A small self-supervised image encoder, trained from scratch.
Training: adamw at rate 0.002, 10000 steps, batches of 256.
Rows from block 4 of a small self-supervised image encoder, named by matrix and row number. Rows with one number belong to one neuron. Each number is 128 + 24 x the weight over its row's rms, rounded and kept within 0 to 255. All counts start at 0. Numbers have three digits each.
Before each neuron's rows are labels from the 100 images, of 14848, where the neuron reaches its highest value: "peak on" is the class under the peak. Only what is clearly more common there than usual is listed. The data: aerial photos of the United States (SatlasPretrain). In brackets: how many of the 100, against the usual share in percent.
# fc1: MLP up (model.blocks.4.mlp.fc1.weight, 768x192), inputs 117-155
# fc2: MLP down (model.blocks.4.mlp.fc2.weight, 192x768, transposed), outputs 117-155

peak on: crop field (37 vs 7.3)
fc1.714:125087139107113106115141168112155123135115146124119140135118147100097101112166124120157136150145093115105192116132161
fc2.714:109129153132113121137126116139110091132149124176189132112137098128084155123140108142108100147107137183113130127110091

peak on: building (38 vs 3.8)
fc1.202:163111085101210178156148086153146105120127068123119126122152151110149113170093112140098113201115128115184132096122097
fc2.202:107092190158074096106154129141081155103145145104151136154154134193102158126118132118120129094126079174087154148164137

peak on: building (52 vs 3.8)
fc1.540:153120100101142158182105112130152126118112093161106121112129128099131153164116131128121149166116142173159122106108156
fc2.540:107089166156100120109130139175100156110161141093135130121160177193074117183126122133123119132119072143115165133168117

peak on: building (26 vs 3.8)
fc1.535:149130126130150145181112089133131120088122116176111113087140142123179095143138105135133131154151123061156111142110118
fc2.535:085102139172101078091149117115121144146116126108125150108124125138106149147111123129088067089109085180119166142161112

peak on: crop field (47 vs 7.3)
fc1.3:122112128111150120136155154122145076149094135164144147113125146113117132125178106119120166100180118115146148133086125
fc2.3:148115158151151107110142090134089123142126109176162135113137090183102122131112131134115093172104126146123108110117119

peak on: building (26 vs 3.8)
fc1.525:129143077111134175156143122094161120098152106145141129123118107093144136127158119174133121178136118092119124117130137
fc2.525:144113178133121128119179143059162139086119143104165102138130144114165144143139091112106125156089141152125098124114090

peak on: building (38 vs 3.8)
fc1.265:162118097127142126133116129063154136142089076141148112137114132092193112154113088138122114177129159160172125128130109
fc2.265:120154123140155148129138152159146145134136144115101123147160162105101135140147125123130109118178083109115141149142117

peak on: building (32 vs 3.8)
fc1.347:161134086146148142107137152123156150124135105144162109111136124106143118110164101139109087124129149127143117151147107
fc2.347:159185132141152143130093144131118101145104123135137116147140128157148119160113165143109143140117111120159138122093104

peak on: crop field (77 vs 7.3)
fc1.80:121113115143122143106108164082156133135157135145100104086130153100138123100154107145100153133130141107142154127118148
fc2.80:110122088105134136123114088133156153167113104133139153129182126098104119172087138113128082148117159153146176106158110

peak on: crop field (39 vs 7.3)
fc1.590:135102129119121100105100122164144133135118123140109152079144128106113119126156142125130154148126112158138152132142124
fc2.590:085161143150169122129142162166120121095133098138140123115120131148102137069136115149123135163124160088112126143100139

peak on: building (55 vs 3.8)
fc1.562:138115113155158155113090105120169142116124126120095129122099135097101136140068154140135113128168144116113134146173122
fc2.562:141169117124167167127133132161161145134137084156144134142130122087092154112180138170104127144113104131135163117110147

peak on: building (32 vs 3.8)
fc1.485:141125092124163165160155124128166149131122091146106122146103136092101122142111112148118128170125139135155173110100135
fc2.485:126097186159095108101145099148125130100153151096120161155157133182085132198102155115131134105095080164132156168134140

peak on: building (56 vs 3.8)
fc1.24:119120108123151160131096107139170150157146101168116143113116109092073127152120162155104097124152110174150140132166109
fc2.24:133185101132161176131110128183117123152092109153141141143135164146096151167116158128097139102140137141150144119144126

peak on: building (31 vs 3.8)
fc1.446:119128135140119125166150104083147102138130123147149159123117119108123150142155099163108090148138140167132096124114101
fc2.446:160086180136110129126159151118124149080128143103119110140121142135154151184096119135114154174099134141131104137131099

peak on: crop field (31 vs 7.3)
fc1.228:091136127159128149157087108136141128119179150117115134132115114119083154114163117150115173132135112089140160113098157
fc2.228:162125086113131128136120124103146141157099116132164116137117103104122099153137092151160140167105174103145158125162134

peak on: building (45 vs 3.8)
fc1.264:142147097110148103152124117149144131120131087137124116136135096109139148113108119132115094156104099135125118168163122
fc2.264:142124138151103166138136147093086153141132126128125114132160191173137118153138110147145133143176146122135132102121115

peak on: building (38 vs 3.8)
fc1.0:163160101124136136121125076105151092162107103161135131116126124097163161139072112142122102141126141116175095151135082
fc2.0:135099153125085145121148152142120164136140135143128130141145179143104161167122135145126107134110083155121150119135086

peak on: crop field (67 vs 7.3)
fc1.682:146122144120124123127137158098169140124122148119076093139091145096120131122138118115148127111180103111143144168118150
fc2.682:184097146139100094151096119112111103140148164137136127102121145134094130155141144144150126112124141121150088152098112

peak on: crop field (56 vs 7.3)
fc1.463:102139151119129137125164128125139158104118152129086145164114139129138121108125114117148166100212133096151130141101145
fc2.463:146135143097143150109132125122169109146106151139141145137109110131138121162144118101150149078174094093110095138104137

peak on: building (26 vs 3.8)
fc1.105:132101099138144142169141122083165153138129099128143096142110113091166170147159134153136127135131121152103154101141125
fc2.105:149136151156136124123086120146073130094112109146122185132179136198100145118110148091128170138130111110129139161120148

peak on: building (36 vs 3.8)
fc1.571:121146124124131112163121133120140131132106087175155120161127113110141160146114124129131113139117136183118098164129120
fc2.571:151114149132102161130133145097085166160118118116105117119163181159159128138135103130147140151193150102132130090122136

peak on: building (30 vs 3.8)
fc1.61:124133129121156102144104053118150133106126122135108142139104108109133154119107127144152109149146139110154112142120156
fc2.61:144123119119166129131113141099136172114148117110157094158136106169123157093167116143116145123117112138114162118116162

peak on: building (59 vs 3.8)
fc1.91:118148121145172169158142113122146132113152106158147183154142127116035130162183141181114096141140134127151145136116129
fc2.91:154119174136118146110121167137091152156136171103101122163135127151123132135074127148101143135134101142116104159140101

peak on: building (31 vs 3.8)
fc1.229:148112132114144135147153139128144145157101107146113158118120117111119122163122123145128149175111152155146181086111126
fc2.229:139098144131111115091120108179127105105142122104119146120155168142106148182089147102110166132079112133136132151153140

peak on: building (44 vs 3.8)
fc1.443:098151118125157178123136164114150136131142106151140158147137096111059135169167151178117098143135125123133138113116118
fc2.443:154127152148138137135099141122103147147148169121091159144123122151086120144070154143119120132122104137143122151129104

peak on: crop field (28 vs 7.3)
fc1.477:110096147099125131152152133127138115159141159098125138112122106117139099168160134172134118142149117110135103134136104
fc2.477:121119120138094117137149173154093114127145143167145127131124097138074135084148093135158171163133092174084145122113139

peak on: crop field (27 vs 7.3)
fc1.526:120133120135122151147081110153128168120107132157104142095170119126162111164174123108165146121143108149108128139106161
fc2.526:115155128131155118104117115156158155119128105113083132104117148083167134129087153123111115133145095117135130133149122

peak on: building (32 vs 3.8)
fc1.199:163109133107180128136101096104158136118107135124093162117109105104119166112123113128101109120151131103126121112137130
fc2.199:129152138115134109137138141112156122098155155110121106164115110127114131102180138136117126108143085142118168155120142

peak on: building (28 vs 3.8)
fc1.215:158168070127134135127143108107140104143107090160165098133148114109162193109157079139126112145112148101156144149098109
fc2.215:165160126119150144132131127135140118168122166129113126132169116108100116132137150155164176085179061106087155106116154

peak on: building (35 vs 3.8)
fc1.649:182149111066186131130102136162147103101146136138098160137120105115091155101072148119096147135152107137132151135159132
fc2.649:141157104162110112173119105118129149129132115173152082086160104111144130100148048109132109129117125150154133130094146

peak on: building (48 vs 3.8)
fc1.729:155134084109160164175155117164162134106134078154108118119134141089117128147111120146104124183114112125169155126137123
fc2.729:125093194192095104090156108143101142125145151108142141146144137180086177188104136127124109124090064170133152157137123

peak on: crop field (38 vs 7.3)
fc1.241:137130083102149172138132144106168131112114116121081099118116137075181095112122135122130162178138123120156177139115146
fc2.241:075139149136123129138142142093094149103131150122100136154126150186141106123185146103125129125166121118155133149124154

peak on: crop field (27 vs 7.3)
fc1.242:159113101099158120133099160072146153137102074102135105165132141104190090123140123115143101157136163145189111120140097
fc2.242:112160121166152113121134154135136124107092111109126135135154159102114141112151149095100087132127124102126105179147087

peak on: crop field (68 vs 7.3)
fc1.643:107130139130115148117141156110152159139158141125097125134142139110129123106137113133123137120157125102153148146117149
fc2.643:148099112093094087111088145095146141187110143147158144118138168116127118122114144100132102105150149143168136107133101

peak on: building (46 vs 3.8)
fc1.344:098129119154123132128135125155133156130143131148083120159118085125082148152094154132133068124126087162105121136118108
fc2.344:124136116157146128116140148131140123127148119107146170142121115136047127140136142146082058149087122166104133168142071

peak on: crop field (55 vs 7.3)
fc1.582:113131132130128159151141153130150132143145155155110140078131145113132136109149078144103129102151098101107129132098161
fc2.582:138120095121136103120107106110132146159117115118165137150146130110126115142107131113133089156104165137177125119162084

peak on: building (46 vs 3.8)
fc1.393:138124069066148161132110122134147118127112089125117107130154118105141126171072156120120149161106114140140109158160120
fc2.393:120126126143109138152120118136084157163155141146123131131150176184101126134140121146143134103183095144095159090158113

peak on: crop field (56 vs 7.3)
fc1.548:117148097125146132146110112118173138125148122135095090096136142087170119110095139141125103138162108106134137141113093
fc2.548:142120136116146148103138132163087141159092116173173166141133122177045133129141129145113099089117127164145132126117118