Weights of a small self-supervised image encoder.
Model: 5.05M parameters, norm rmsnorm, activation gelu, layers 10, width 192.
Training: adamw at rate 0.002, 10000 steps, batches of 256.
Data: 203450 training examples, 12.6 epochs.
Rows from block 6 of a small self-supervised image encoder, named by matrix and row number. Rows with one number belong to one neuron. Each number is 500 + 50 x the weight over its row's rms, rounded and kept within 0 to 999. All counts start at 0. Numbers have three digits each.
After each neuron's rows are labels from the 100 images, of 14848, where the neuron reaches its highest value: "responds to" is what is common among them. Only what is clearly more common there than usual is listed. The data: aerial photos of the United States (SatlasPretrain).
# fc1: MLP up (model.blocks.6.mlp.fc1.weight, 768x192), inputs 0-191
# fc2: MLP down (model.blocks.6.mlp.fc2.weight, 192x768, transposed), outputs 0-191

fc1.40:514655569537560457489449530507570649556539443516522480557517483514423516526499488524518490534466446488413492567515491534527535488493445490492423479507423477464549585532382458528416343397510619611518511482433472343551540519581443475537451491463528580478530461524480545473455505451529534481498516481494481442566596452502505493558416387457450469442509527437469475530443511548471544439514501532624545457450465469511538489456476506522474563480555542491514475549560493507534455477522506473574561539549491441460412541445495555462549531464504520484560498501501428511475519581554478447
fc2.40:457540555555503401529443418511504516516551484433505575585506483513504543496528430567350528563397444496431464452498574533407530516412451565490464417476476476494567450490461537527435418478555459544525493477442459452550614495480477528492454489500505507458561562447477556511429509499461495547484523415445527493513566467465522537491489512403492470514524532535507358507445500506471466438516466559550561461505549485554447485499434515464438514520507579438565482454532457606509587493517544543577419505474546401492596530559522444529548575565491493483563490470603515415460525546607413433
responds to: crop field

fc1.52:479463465453591480495518421455566545409508513516414465502503509561487540520547474481410499472504566523507521490554603465489540452451509450482521419547530474482506555491528423530502487499477523433464522460537477494622438454503478478435459591468628489510462448526639482435503548421424487505518499449486540420437399492523358569465491490506538513458467530477465488532460494518572356570516459441544498596486519519472412482458634590460432496564462538469443530412484568507538463471543524518578516484524464601491503549538543402462528478479519489436408500536494464525589572516486551465
fc2.52:465497477488515529494558559456488545436450541531452403531567460575529534590484575446420494470529561507580488462559526499517504407528559482532567545490473477391518523503611446423490468508440473419583474460498491493554504427438493509451487561502539564505604564496606502522478564456549401439520524571556530489425484459520489492492482540482565516551377554442450479390471496504490496500541476450496374515590627596563446465455473455431558474501460531470562552512545582486445478435534465459584474478497556539449509517492570400569536478458517516449473519544531437560449428526472559499
responds to: building

fc1.104:587524476487461453466520537578573613535428456595559459564556497454426427489648520436509499567526500530470572538571529445494574415525526550504461445469472412549529476539460462548481452451468692522587554429569408377511567542522472450480499526486460551538538535528475514526539537419522476472495477516489476453444493444527529521461473463424473622451490538475479399450484524516475539455569502527554487557477515497518498437560466464545470514508533536544539494562468534474443511535475541521520463511517520511465351457519368430465476478518456456479490485558505391468524509496464457452
fc2.104:555505568500380481536567520495527515535501510545503528520578449520520506483498465463505490462493511563467488470535506550540491504512524503445454440502459462494446490525521498481507501467497493472559473564452510505479485473553518630523435507576431458441467529516480487498525522559638476498508528495501471599595487433656480474470507491477392461611533472513496520398494424449448463492480582595452455589609484483529537502530580463431585469473434473513491573595522471529450391550473492549410504489529506493509602445381396449452493490557505403434580416492577573537568499522407484475
responds to: crop field

fc1.651:534582484452510551554494512508493443429475500495482454476461660479502475510548480446482540539516671691469548558515500453523524476458481544497365446606538467528524507523479546561485417493516454514503516536566573515489505604500484477480543446548548597300413413519476473406464555492516446519473495478445416559541596437493558538578480508445564523563507566465509520493531482500516433512526532519531515477481517565494448482459558580546498525496525521512439530502537544512452474539493462507483471606467532496521478597474489486540491464421441446440504530488538553560453462496528501506
fc2.651:478435522474543498504455475553442563515500541530544512511581477490488487523513549548517366471486394419511522569491432518506519450557589559450588566394383483511554604508490530508472433464554537425392529461561497464509437421524597514489494532454439493533582588618409444495531515515506456472535528566549515539522420516385443470424483507527487438465474488602515429459488556522441547487505516428443424433503545463557510449444439433588427477455501493424519480517509433550544579473441494453463476475525495503495496351536485501474518584505604501508487493461504500487523521471511503568
responds to: building

fc1.455:469465418563516508463531487499450595549484525529496534496498454530437574490549515504527483503514487495510547467494495549407460504483465464566453464446516499542447528358443558574536470601394513466454516445476435529527424418428500530452541426573527472528552532468476523562563512365473396500546496505521552470531451596523531463581554413440559425527447554447600497516474479481495567411514506506486499486558516523483514487444518350631516537500412425516478532466455497458487418421508467463475622589410458554504493486591469454512495488507438541555453477521464566428457471469467528495
fc2.455:444518496562464509591493536475595463488529502482504593513472496513566478491480579489429610540467457563538515511492564527479483526441492537449527519450629519493489535456486468438531506592497493618538401563455452575611562504493509527536530536513469521529524519495555461535481560568451542517450541484485556559481449537567531533522502578536506532495527414422491520545604521474573538516416432569538457521566490568509528636559493519388445497454429603422526497526463496536463436533508589514404481414445529463448551561465482485561562470575546537569509609419573466482458454549520535478
responds to: building

fc1.61:544487485566491534541462594491468595422460641592539522499476498505501451438551509401515431457564553516492520536410511509536536567456520434556578555475541474488502440520461450531465456500486561445562480425581589494416483472430541468485597401505499483500424528589457461482550554534415451479454428643530563441510430496496417487498514637469502507492481522549481501527587516517445417507560583406481467543538496608432494457467549441554407516480500499524524482502539518460487468540506420489496486512518465540490507460469524421595496573464448531567444597499515465524482453549496462461
fc2.61:479533586543531466489464470450461462460545521568568485534607539523483512515647448509461497430409561542567513526511481506421560487460519461463519533492547521551475556511505491486486388544442517502678513524548468521531484619432498448423511437488515461532506555546498477490534489392442506525522487411522536519519520520509469443476453520458625591483464509589580436482573517538447481457625498468501502532517548564481507513513531408467481504501521479522596469560561469468616451512610477545449494549542494522534531596456475421484473490551451540350510419495536561521503484508457504436
responds to: building

fc1.74:478481490481550488487539438548565569498466526568494464625513518466540558529536584515507516460513522589428489549543459484580501435467446444571454506488542539448456513461572499448562417557367515491449616520474436533566377409459450556467479539518534539468547449485630502524593518473502469456567527525601533504490482585571488520516482521563600514546423580394526520583466467501526490401549513506488503573612534559489467445496470427477462523500438521554552495494492541377460445463490495471490560505468441525531510452555515350437531484493438474520471483490523506496481421504513544477
fc2.74:513469505457437516550479443525543486492509552441456529461480467550493451424499475451436429608578524460526483500467525485500499457477469539482450439519508426555484483529451527539518555503660461461497469408484503568485427563614546526484519447597491468384413445515396534461468505561481449494460506496440426496508495423495523641508531480457477461526562508642514527511459517479520444479486484509466473522507338458559477476561571556476497490493519478380382478420609468539475360534492488512421510521460565513549556531494437500531485510466492444524451479515495538468573564422479459520
responds to: building

fc1.314:525423456444515484565544473552537535437474500531439495506550529556487541497527562414498426440512534601525524590475462477555476468498521478538447401521520495437455461569524496473567393555431504486490625513481548514572470436468531547526439568611479509462496508606563416453511624480504389601524523548567469538529451533530495565478557483486582506562384511466559532541452468522525399454520551548510445528600523529515443477528580467577436581532413547495541558510446539450448406503472492457530444478504543568522528455496486383508537489486449511460521506452581523507542477477407533517
fc2.314:486550488548438506529524506446562414535461474381510481491569533599571417459464508522515515555554558432484503500487526496475573544501462576437482459532522447544508450547560476521469655513642477500536465492558510488515515536592505484451486504547527446499482464467508629480517394564454583491480503478462553490474492469477508568518443463540419518534582531451513473489511538470584428564513363467525478515474435537509521471549548546404549444465499518432364519477605515579515433483617498493443478429394533515502489570527476521491543530429481458543523544582442415424497512485444501515
responds to: building

fc1.457:490475470540490469497529467471476530564434441531517609498463522443424570472574467460543555494522492581490550479453512520396476504477450452592478532486549562583439482345453468511555418592392502507469511466464490494600461466432509548434466492549516455521451460449491540523556507364461438442528519390606533467608473598498549422588563461506573430502456519464532485513457460440522503449531453516552506507587525500499499466511528412559469567514442471497494556458490506490557416454515547538501661528411499538505532479555550455544568498488464553423484467507478547510447448512457510529
fc2.457:444572573588459456538442502529525495513543497493608574502494461485646534460575573575480572545509422513509538496516517479431441535416461456497472513404646570570474521490460448466556522616487503592496465543433469574532513515547539510462470514525553555537473525531443492573544447569468469482560485470522582592501453569617490477561437528534509498475534397420531469567533460472591493532486444471478473533515519607458522577514491466456438501502448558424506469543480491547498459490550549531435546480440409430479496579537498442567473505540490507514610495510494527443465400464555497453
responds to: building

fc1.137:452521468587486410521545584625486507579484491529567475558552514547592488517533502552487458513578545513431467480513452461514578518511471497568415544463433551431450469500496564515486474504477496403547567449550481519458529437576522546464649407455527586455506575364459567530518458554593485507513518564462470508546561450484547504519472452456482458569541451504487445473575491474490584423545567502410377447526420578498512440621426477476500464551486539534589512557468500561468416468434527485500490497445507522476513523492484458473444504434477434517452550551490511431518516491536459405
fc2.137:431463543558559472525481452535440467430539432430556553505494444501511530549566600438397501464432513435506514518449435500435547441532479423525428513457462522443478494463578448553490462558495474511470533460479480574593577546498487411520464441412566463571606458462460568527401526501423495565513543544510619447502599440538530502520518545556530490498481423420494504527574443482502576506519442469484493441474503484544586465457519437530543422432468501493509444504462610542469486503498475438507537492523488488446474602428591516590463395411490529458407600524540544445469533496457446510
responds to: crop field

fc1.201:495427532446556474533497488509465551393508474528464562463461481457447566436662491436505533456500525579543525525501605482549527471416518455513497487510580561548378475437477450536500326536369496530521499540520482508535550470450539473381489486483482346512513488563496471516536602407462444491527475549498545513469539574495483540561506531449454472530408417497418537476512489421536504543534593493514523456476549544431477476426570458557482555495492462481530529413485542543485491485517419472483538541503416562474500435449508421495460469476432570533393501490452519523502458544528446532
fc2.201:436525590569496555478431453440472445520527570467604456567533504498611514518513521577583468517507485495422537541501441558454449541498426457593479453481506494503496434519531522495518529503552452536488483564449508462487493503541491582522447497574504513462453465574522593504458458580512502547575510433539562540564577438557585429563542481616505440523541431439581596550529413492506440568496424564406480540529440473553520486563448514517499493493422466562419515523449483528497463471516553511519526406466506450507499596514454497463535532442477366492611602561503452454469445578545432500
responds to: building