Rows from block 5 of a small self-supervised image encoder, named by matrix and row number. Rows with one number belong to one neuron. Each number is 128 + 24 x the weight over its row's rms, rounded and kept within 0 to 255. All counts start at 0. Numbers have three digits each. After the name is the row's rms in percent of the matrix's.
After each neuron's rows are labels from the 100 images, of 14848, where the neuron reaches its highest value: "strongest on" is what is common among them; "lies over" is the class under the peak. Only what is clearly more common there than usual is listed. The data: aerial photos of the United States (SatlasPretrain).
# fc1: MLP up (model.blocks.5.mlp.fc1.weight, 768x192), inputs 48-95
# fc2: MLP down (model.blocks.5.mlp.fc2.weight, 192x768, transposed), outputs 48-95

fc1.84 118:124135129109168130136097109102120119111082128174087146143123148153113093137143189142105114153127095104115115150138179120120124150145148137111084
fc2.84 102:104114140152118119171171138139152121135139128162074189126128126161152198143144089118130131098152169123063161088156097110099147134117134116099153
strongest on: crop field
lies over: crop field

fc1.20 105:108156074134155143145158100161136131095100136185122145141132120122099129117133165091108158101116115122099104164092138126143147107138143140127127
fc2.20 136:157154133109114139141134142099111170156163141102116105076170154129125091145123200170158131132142108104135125125152154093114093131141126158121124
strongest on: crop field
lies over: crop field

fc1.715 100:136116113118155140142150130139170090106117129237153137154116146165068135136183138110124126108099126130131150125098176102126136134136108109118139
fc2.715 204:073119108100127130100141142133139159158126157125126145132111124123122133158119129128160186101139172090088107147123067124144143138127129167118155
strongest on: crop field
lies over: crop field

fc1.348 132:165123120099175137141128150151166101124106104166134139105131175167106103088170117111106149156096102126124141126132180124085130159136110112119144
fc2.348 199:091132151135091165130135137153113118149121122166125167123129126107135204121133126115127146110170128152085140132128114149119142148112112119126154
strongest on: crop field
lies over: crop field

fc1.39 130:099129103113114122157109147151145104141128145163067141148105144101127139120118138118117120144116121141122137166129110162111139131124161110140122
fc2.39 215:110118130163172120130112116126152145129162124129127112119142119136102113160112144140137105093096148107107128091151171081123133137121130156081136
strongest on: crop field
lies over: crop field

fc1.41 113:136129118165107160169132123107112114114097118178117140102127113110108063163079143143082135118145070101136120147148109139146151122120136145149169
fc2.41 172:155142146080124131085140093111150115127154169122136113111119155124124151110178121109154130113148159172156127125092167128135106147112166126075107
strongest on: crop field
lies over: crop field

fc1.664 137:120132102118162137178097137108158097125132134174091172123098156110092116122133169145127115144135125105145142163158139158138142167112130104142091
fc2.664 135:120109101164134117140148145140149143129133136152096162163127140175104132139130173149153132112124119126082158104144117073144167155087133146102126
strongest on: crop field
lies over: crop field

fc1.695 152:111130168111155135121100127121144133123146109143123140142118144128128184058115149107125152140124150162153127116077180174105109130172075117119129
fc2.695 244:152099139145093124200091147079112136117146109139123162080108111081132139108098179137110131128138115142113156157149143164116134096153105084123093
strongest on: building
lies over: building

fc1.574 149:084119149149115111125081114137156137101152117126118132113119165127129125138127133138102114119142166150093124135150148161117112151180088107124137
fc2.574 218:082104147123137126155136165085134142121145138125138137127156083119089120178104129114138140096107138105095134120135135131175132121123143111121135
strongest on: building
lies over: building

fc1.314 108:107135129075157130122163137126166104057122120206135153156089147094075148127150130097130107111113167124175151180141140123130120151150084126110117
fc2.314 121:120144109085165118131164104147133116147117137112120171107130107124134094113137143149182131123141196108133111116149132096111135155097161153124129
strongest on: crop field
lies over: crop field

fc1.429 122:108130090135106141119106119149157119107110111167136101152133114095137123104128140105121132138148105148115099148124095156137153138095120123105136
fc2.429 196:148130135151111096149161152106087143131157132092118144110151149125123125163148129169141122145115116087110114125119174095072087114157152120143129
strongest on: crop field
lies over: crop field

fc1.600 125:156109139155111128079146145105142134092138126181103094133094119147133176137060122144148085135103131114164122111130089115137106143143126117082164
fc2.600 071:124146155125087126255139117114135157123158121126142125134134111128126094123157137115129137102136153158146121118094142142127128124128115123093162
strongest on: building
lies over: building

fc1.605 122:116106105118147124130131131129156109012136093144149143142133146110124119144159131120093135130091154128112109130120154093117141159133076103082100
fc2.605 182:108142132081106126122091134147133144127120127131138130156100102124109114134092147134121138113150118124152109161098098186125150156136127139125148
strongest on: crop field
lies over: crop field

fc1.563 099:099151098092138169136121094110153083059088143183138126132086136109080141134132115137095105125117150134192106149137143130137093122147103112152103
fc2.563 066:149158105113103124132106102130125141139131098077093099134097161126150107101119163151170119156117164111157078121104129144089092137135151143139119
strongest on: crop field
lies over: crop field

fc1.538 126:125136153124106147113143127118142110101138144149097175148105149126129156115097190108124128157110123171175100145101126148097110147157143115087087
fc2.538 089:109141135093133180152119110114124132117127122097140112118150133104080095136145045086116143096127162104127130134083134168177149128123105124134143
strongest on: building
lies over: building

fc1.295 133:097122085092129140145142137117138093118107141142093125160121151066132131120141130101093109132119128160112120149119118148125146127122143147114121
fc2.295 196:130116142161157108135143136142128153159155115142137132105136097179140134162098152157174130098086146121101132094167106092118113117116153153109172
strongest on: crop field
lies over: crop field

fc1.544 132:068155107134148111104097118115145135142117138133098109151096101131132151086131118132151137127149120187079126153108096159145111118121133099126130
fc2.544 181:123145138135094149122088147150136142124174132129118143101116135131148150168144156103120148159143135153165133124158083150088134138147094114107104
strongest on: building
lies over: building

fc1.430 129:103103132106139113172100132148175101123120122157093150131104197110107106186163153131080145139119147099096148155130150113117158186138124090116161
fc2.430 185:089113144153121122100166154126133154100119127142117186159140100147157204139112108123156156113126119145086152142160089112106140110135119144104145
strongest on: crop field
lies over: crop field

fc1.353 137:082161109141136094130131143076126120133102146115092077152099159086114145138142116145111111108167086140120135131126125172137121137125133093143094
fc2.353 199:161133168123126139137152103127141141091148106139139159140119114131145127165119134107113118131148146106191106144144144126099119125148119138065120
strongest on: building
lies over: building

fc1.623 138:148104113122180175149111150124158130142140145193123149101086122129104129116112133115110093160100113151106144128157092158117144148116135095130139
fc2.623 206:125101085139118130123157095117133119106127148135090154153113151122105130114098154155139115112142118086142142118155186063134164140098152152115095
strongest on: crop field
lies over: crop field

fc1.346 127:137141084112167124135128091129138082122059120169135126114155129136126132096165158110108116171138085182121095144142172143097127101122140116122096
fc2.346 209:085145143116111135157118158144112164180158121132108098120181136134154122148128127165129129119145103090075120131101104118086160163143122137104174
strongest on: crop field
lies over: crop field

fc1.512 126:086171112107133136126142117124172077108091157148147142128112124159037124138150129094128108104100150136176113086113152125120067102124127119149112
fc2.512 203:135106162122143145099111136129122164133184110122164080113127126137151104152094111167122144113133150110082168125127098110156176165151132139121178
strongest on: crop field
lies over: crop field

fc1.159 173:188139164158167087160125151095134130098127103181137098114107120161093089094095140119125146134151098160110118095084139119154084140168100121079157
fc2.159 208:160138140115048158123126152139139117099143117173145114157108122130148108059115153137105125158148163168186099127114113157126102134114104093133106
strongest on: building
lies over: building

fc1.11 152:069149098089140140173136104131131091115076167168110143104129119151111099141134165127077173087176122151108103141099129122152127111118158096133101
fc2.11 172:094147147144147143141151180124100175107151103129128073116161135150151114144117124157156127114142123101038132150124144153053108130192112108113155
strongest on: crop field; river
lies over: crop field

fc1.222 151:097117109136169144170095137146163111121146125172090161129085169120112110136129148122117137135124157142100142158143111148136141182120131110134157
fc2.222 137:104115091140152085133153158129134130141123144161100181153149138150137145140156141169159137108120100118099155126174129073129151152072159152129135
strongest on: crop field
lies over: crop field

fc1.141 108:134123129093153126173083094109168093129097126183130135143136167121092129120168156098075129153127104126161126107091180144153141138142109107124130
fc2.141 176:052110133134091151128154148143124168169164136151126134132123131109132149148136105139172176117131149118064124143109071119128162124130121112106166
strongest on: crop field
lies over: crop field

fc1.30 106:123116106102129139151153112150123096146101130231074128097112149155121078118141113146126149128122108114098143154144163098107128159120161128130172
fc2.30 199:121113148136150121092122135107141138130124124100117142112136137145166148152141144148135114106145092133109145139127147116143130122113138123093081
strongest on: crop field
lies over: crop field

fc1.537 106:167135141141118119158121095110117134105126093212136150082136121122110114137078105121118154104154101107161131176157162112125142116155099148135143
fc2.537 136:153140153115107120114114128132166117122138132157124146144134154145161106116148139118130097170120126121163107110094096108105093139101126123111086
strongest on: building
lies over: building

fc1.525 109:134127112069150159118125127123162097061116123198145141167086141089080142128149142101109111123114175143174135159123149109156119132144078116124117
fc2.525 173:134163091089145121125122105148114131141093123101116111110119106137133067117096123153167150116131164090124064126098105124122134132100160162136117
strongest on: crop field
lies over: crop field

fc1.684 137:114125165120171146115114127131163132115140117137139147140128150134119159075123140119129137158095148136165123128098178156102106128179065116126104
fc2.684 205:145115135155103128187109137076138133109134114148134142080121109094110122124118181119093135101115104137105148142131165144117132080155092097119099
strongest on: building
lies over: building

fc1.731 121:138119109085146146138117092103147106104111112219140171147095158118071119155154139107093120129131134127146142146136170118139144150138093138140116
fc2.731 229:083131095107123108132157141149126116115084131145121151128155110128124112144121116136185159099138168091078088135126126112111135134141156188104145
strongest on: crop field
lies over: crop field

fc1.85 147:104104140144130127106101119120115104132082119153102115129123141113111139170110100102081101143152096110117142107149100133151156195123149113131144
fc2.85 221:110139117095133117134157144106155146139175154103136116155100128133137123088127102140176136086105179143145123148119161125125094090162124157084119
strongest on: crop field
lies over: crop field

fc1.679 103:105171116116145163147152123127130125080108135188137126137148153088077099105153157128066148091126115118135132165131151124146137134127129149120156
fc2.679 134:126140131096113103123142128110128150195137150135113136096135134125138118125121132128155142131138165117111140101123095122072112108147122125155087
strongest on: crop field
lies over: crop field

fc1.547 103:159131119104143144139159148144190105119117130186108101134116175148084152133166132087120141127127137119138136122120166145092131155135107097098160
fc2.547 170:076125151110104164087149111148127145146113152151119183151114126118137198130144100100114193119159166143107133133114091133108141112143119140140139
strongest on: crop field
lies over: crop field

fc1.125 121:123131126087172153147149091107172138102146145196129181134097150146085114154137153131093113141096147126105129134123160112135144142128100124110143
fc2.125 140:114137110109136086119110107148151081103103132152108175175144153114129193096156076098132140123140149111111144131115127119120142150109139148125102
strongest on: crop field
lies over: crop field

fc1.150 158:090113140125177164153086135104176140109165132179107117120098142135091109177129169134125124132118122106099143146126138139118126151157105102093150
fc2.150 116:129109116125108135167134121105086124148108137140037150135119161124158160100129089090070146139193120119099164105132143114130158138124147116125074
strongest on: crop field
lies over: crop field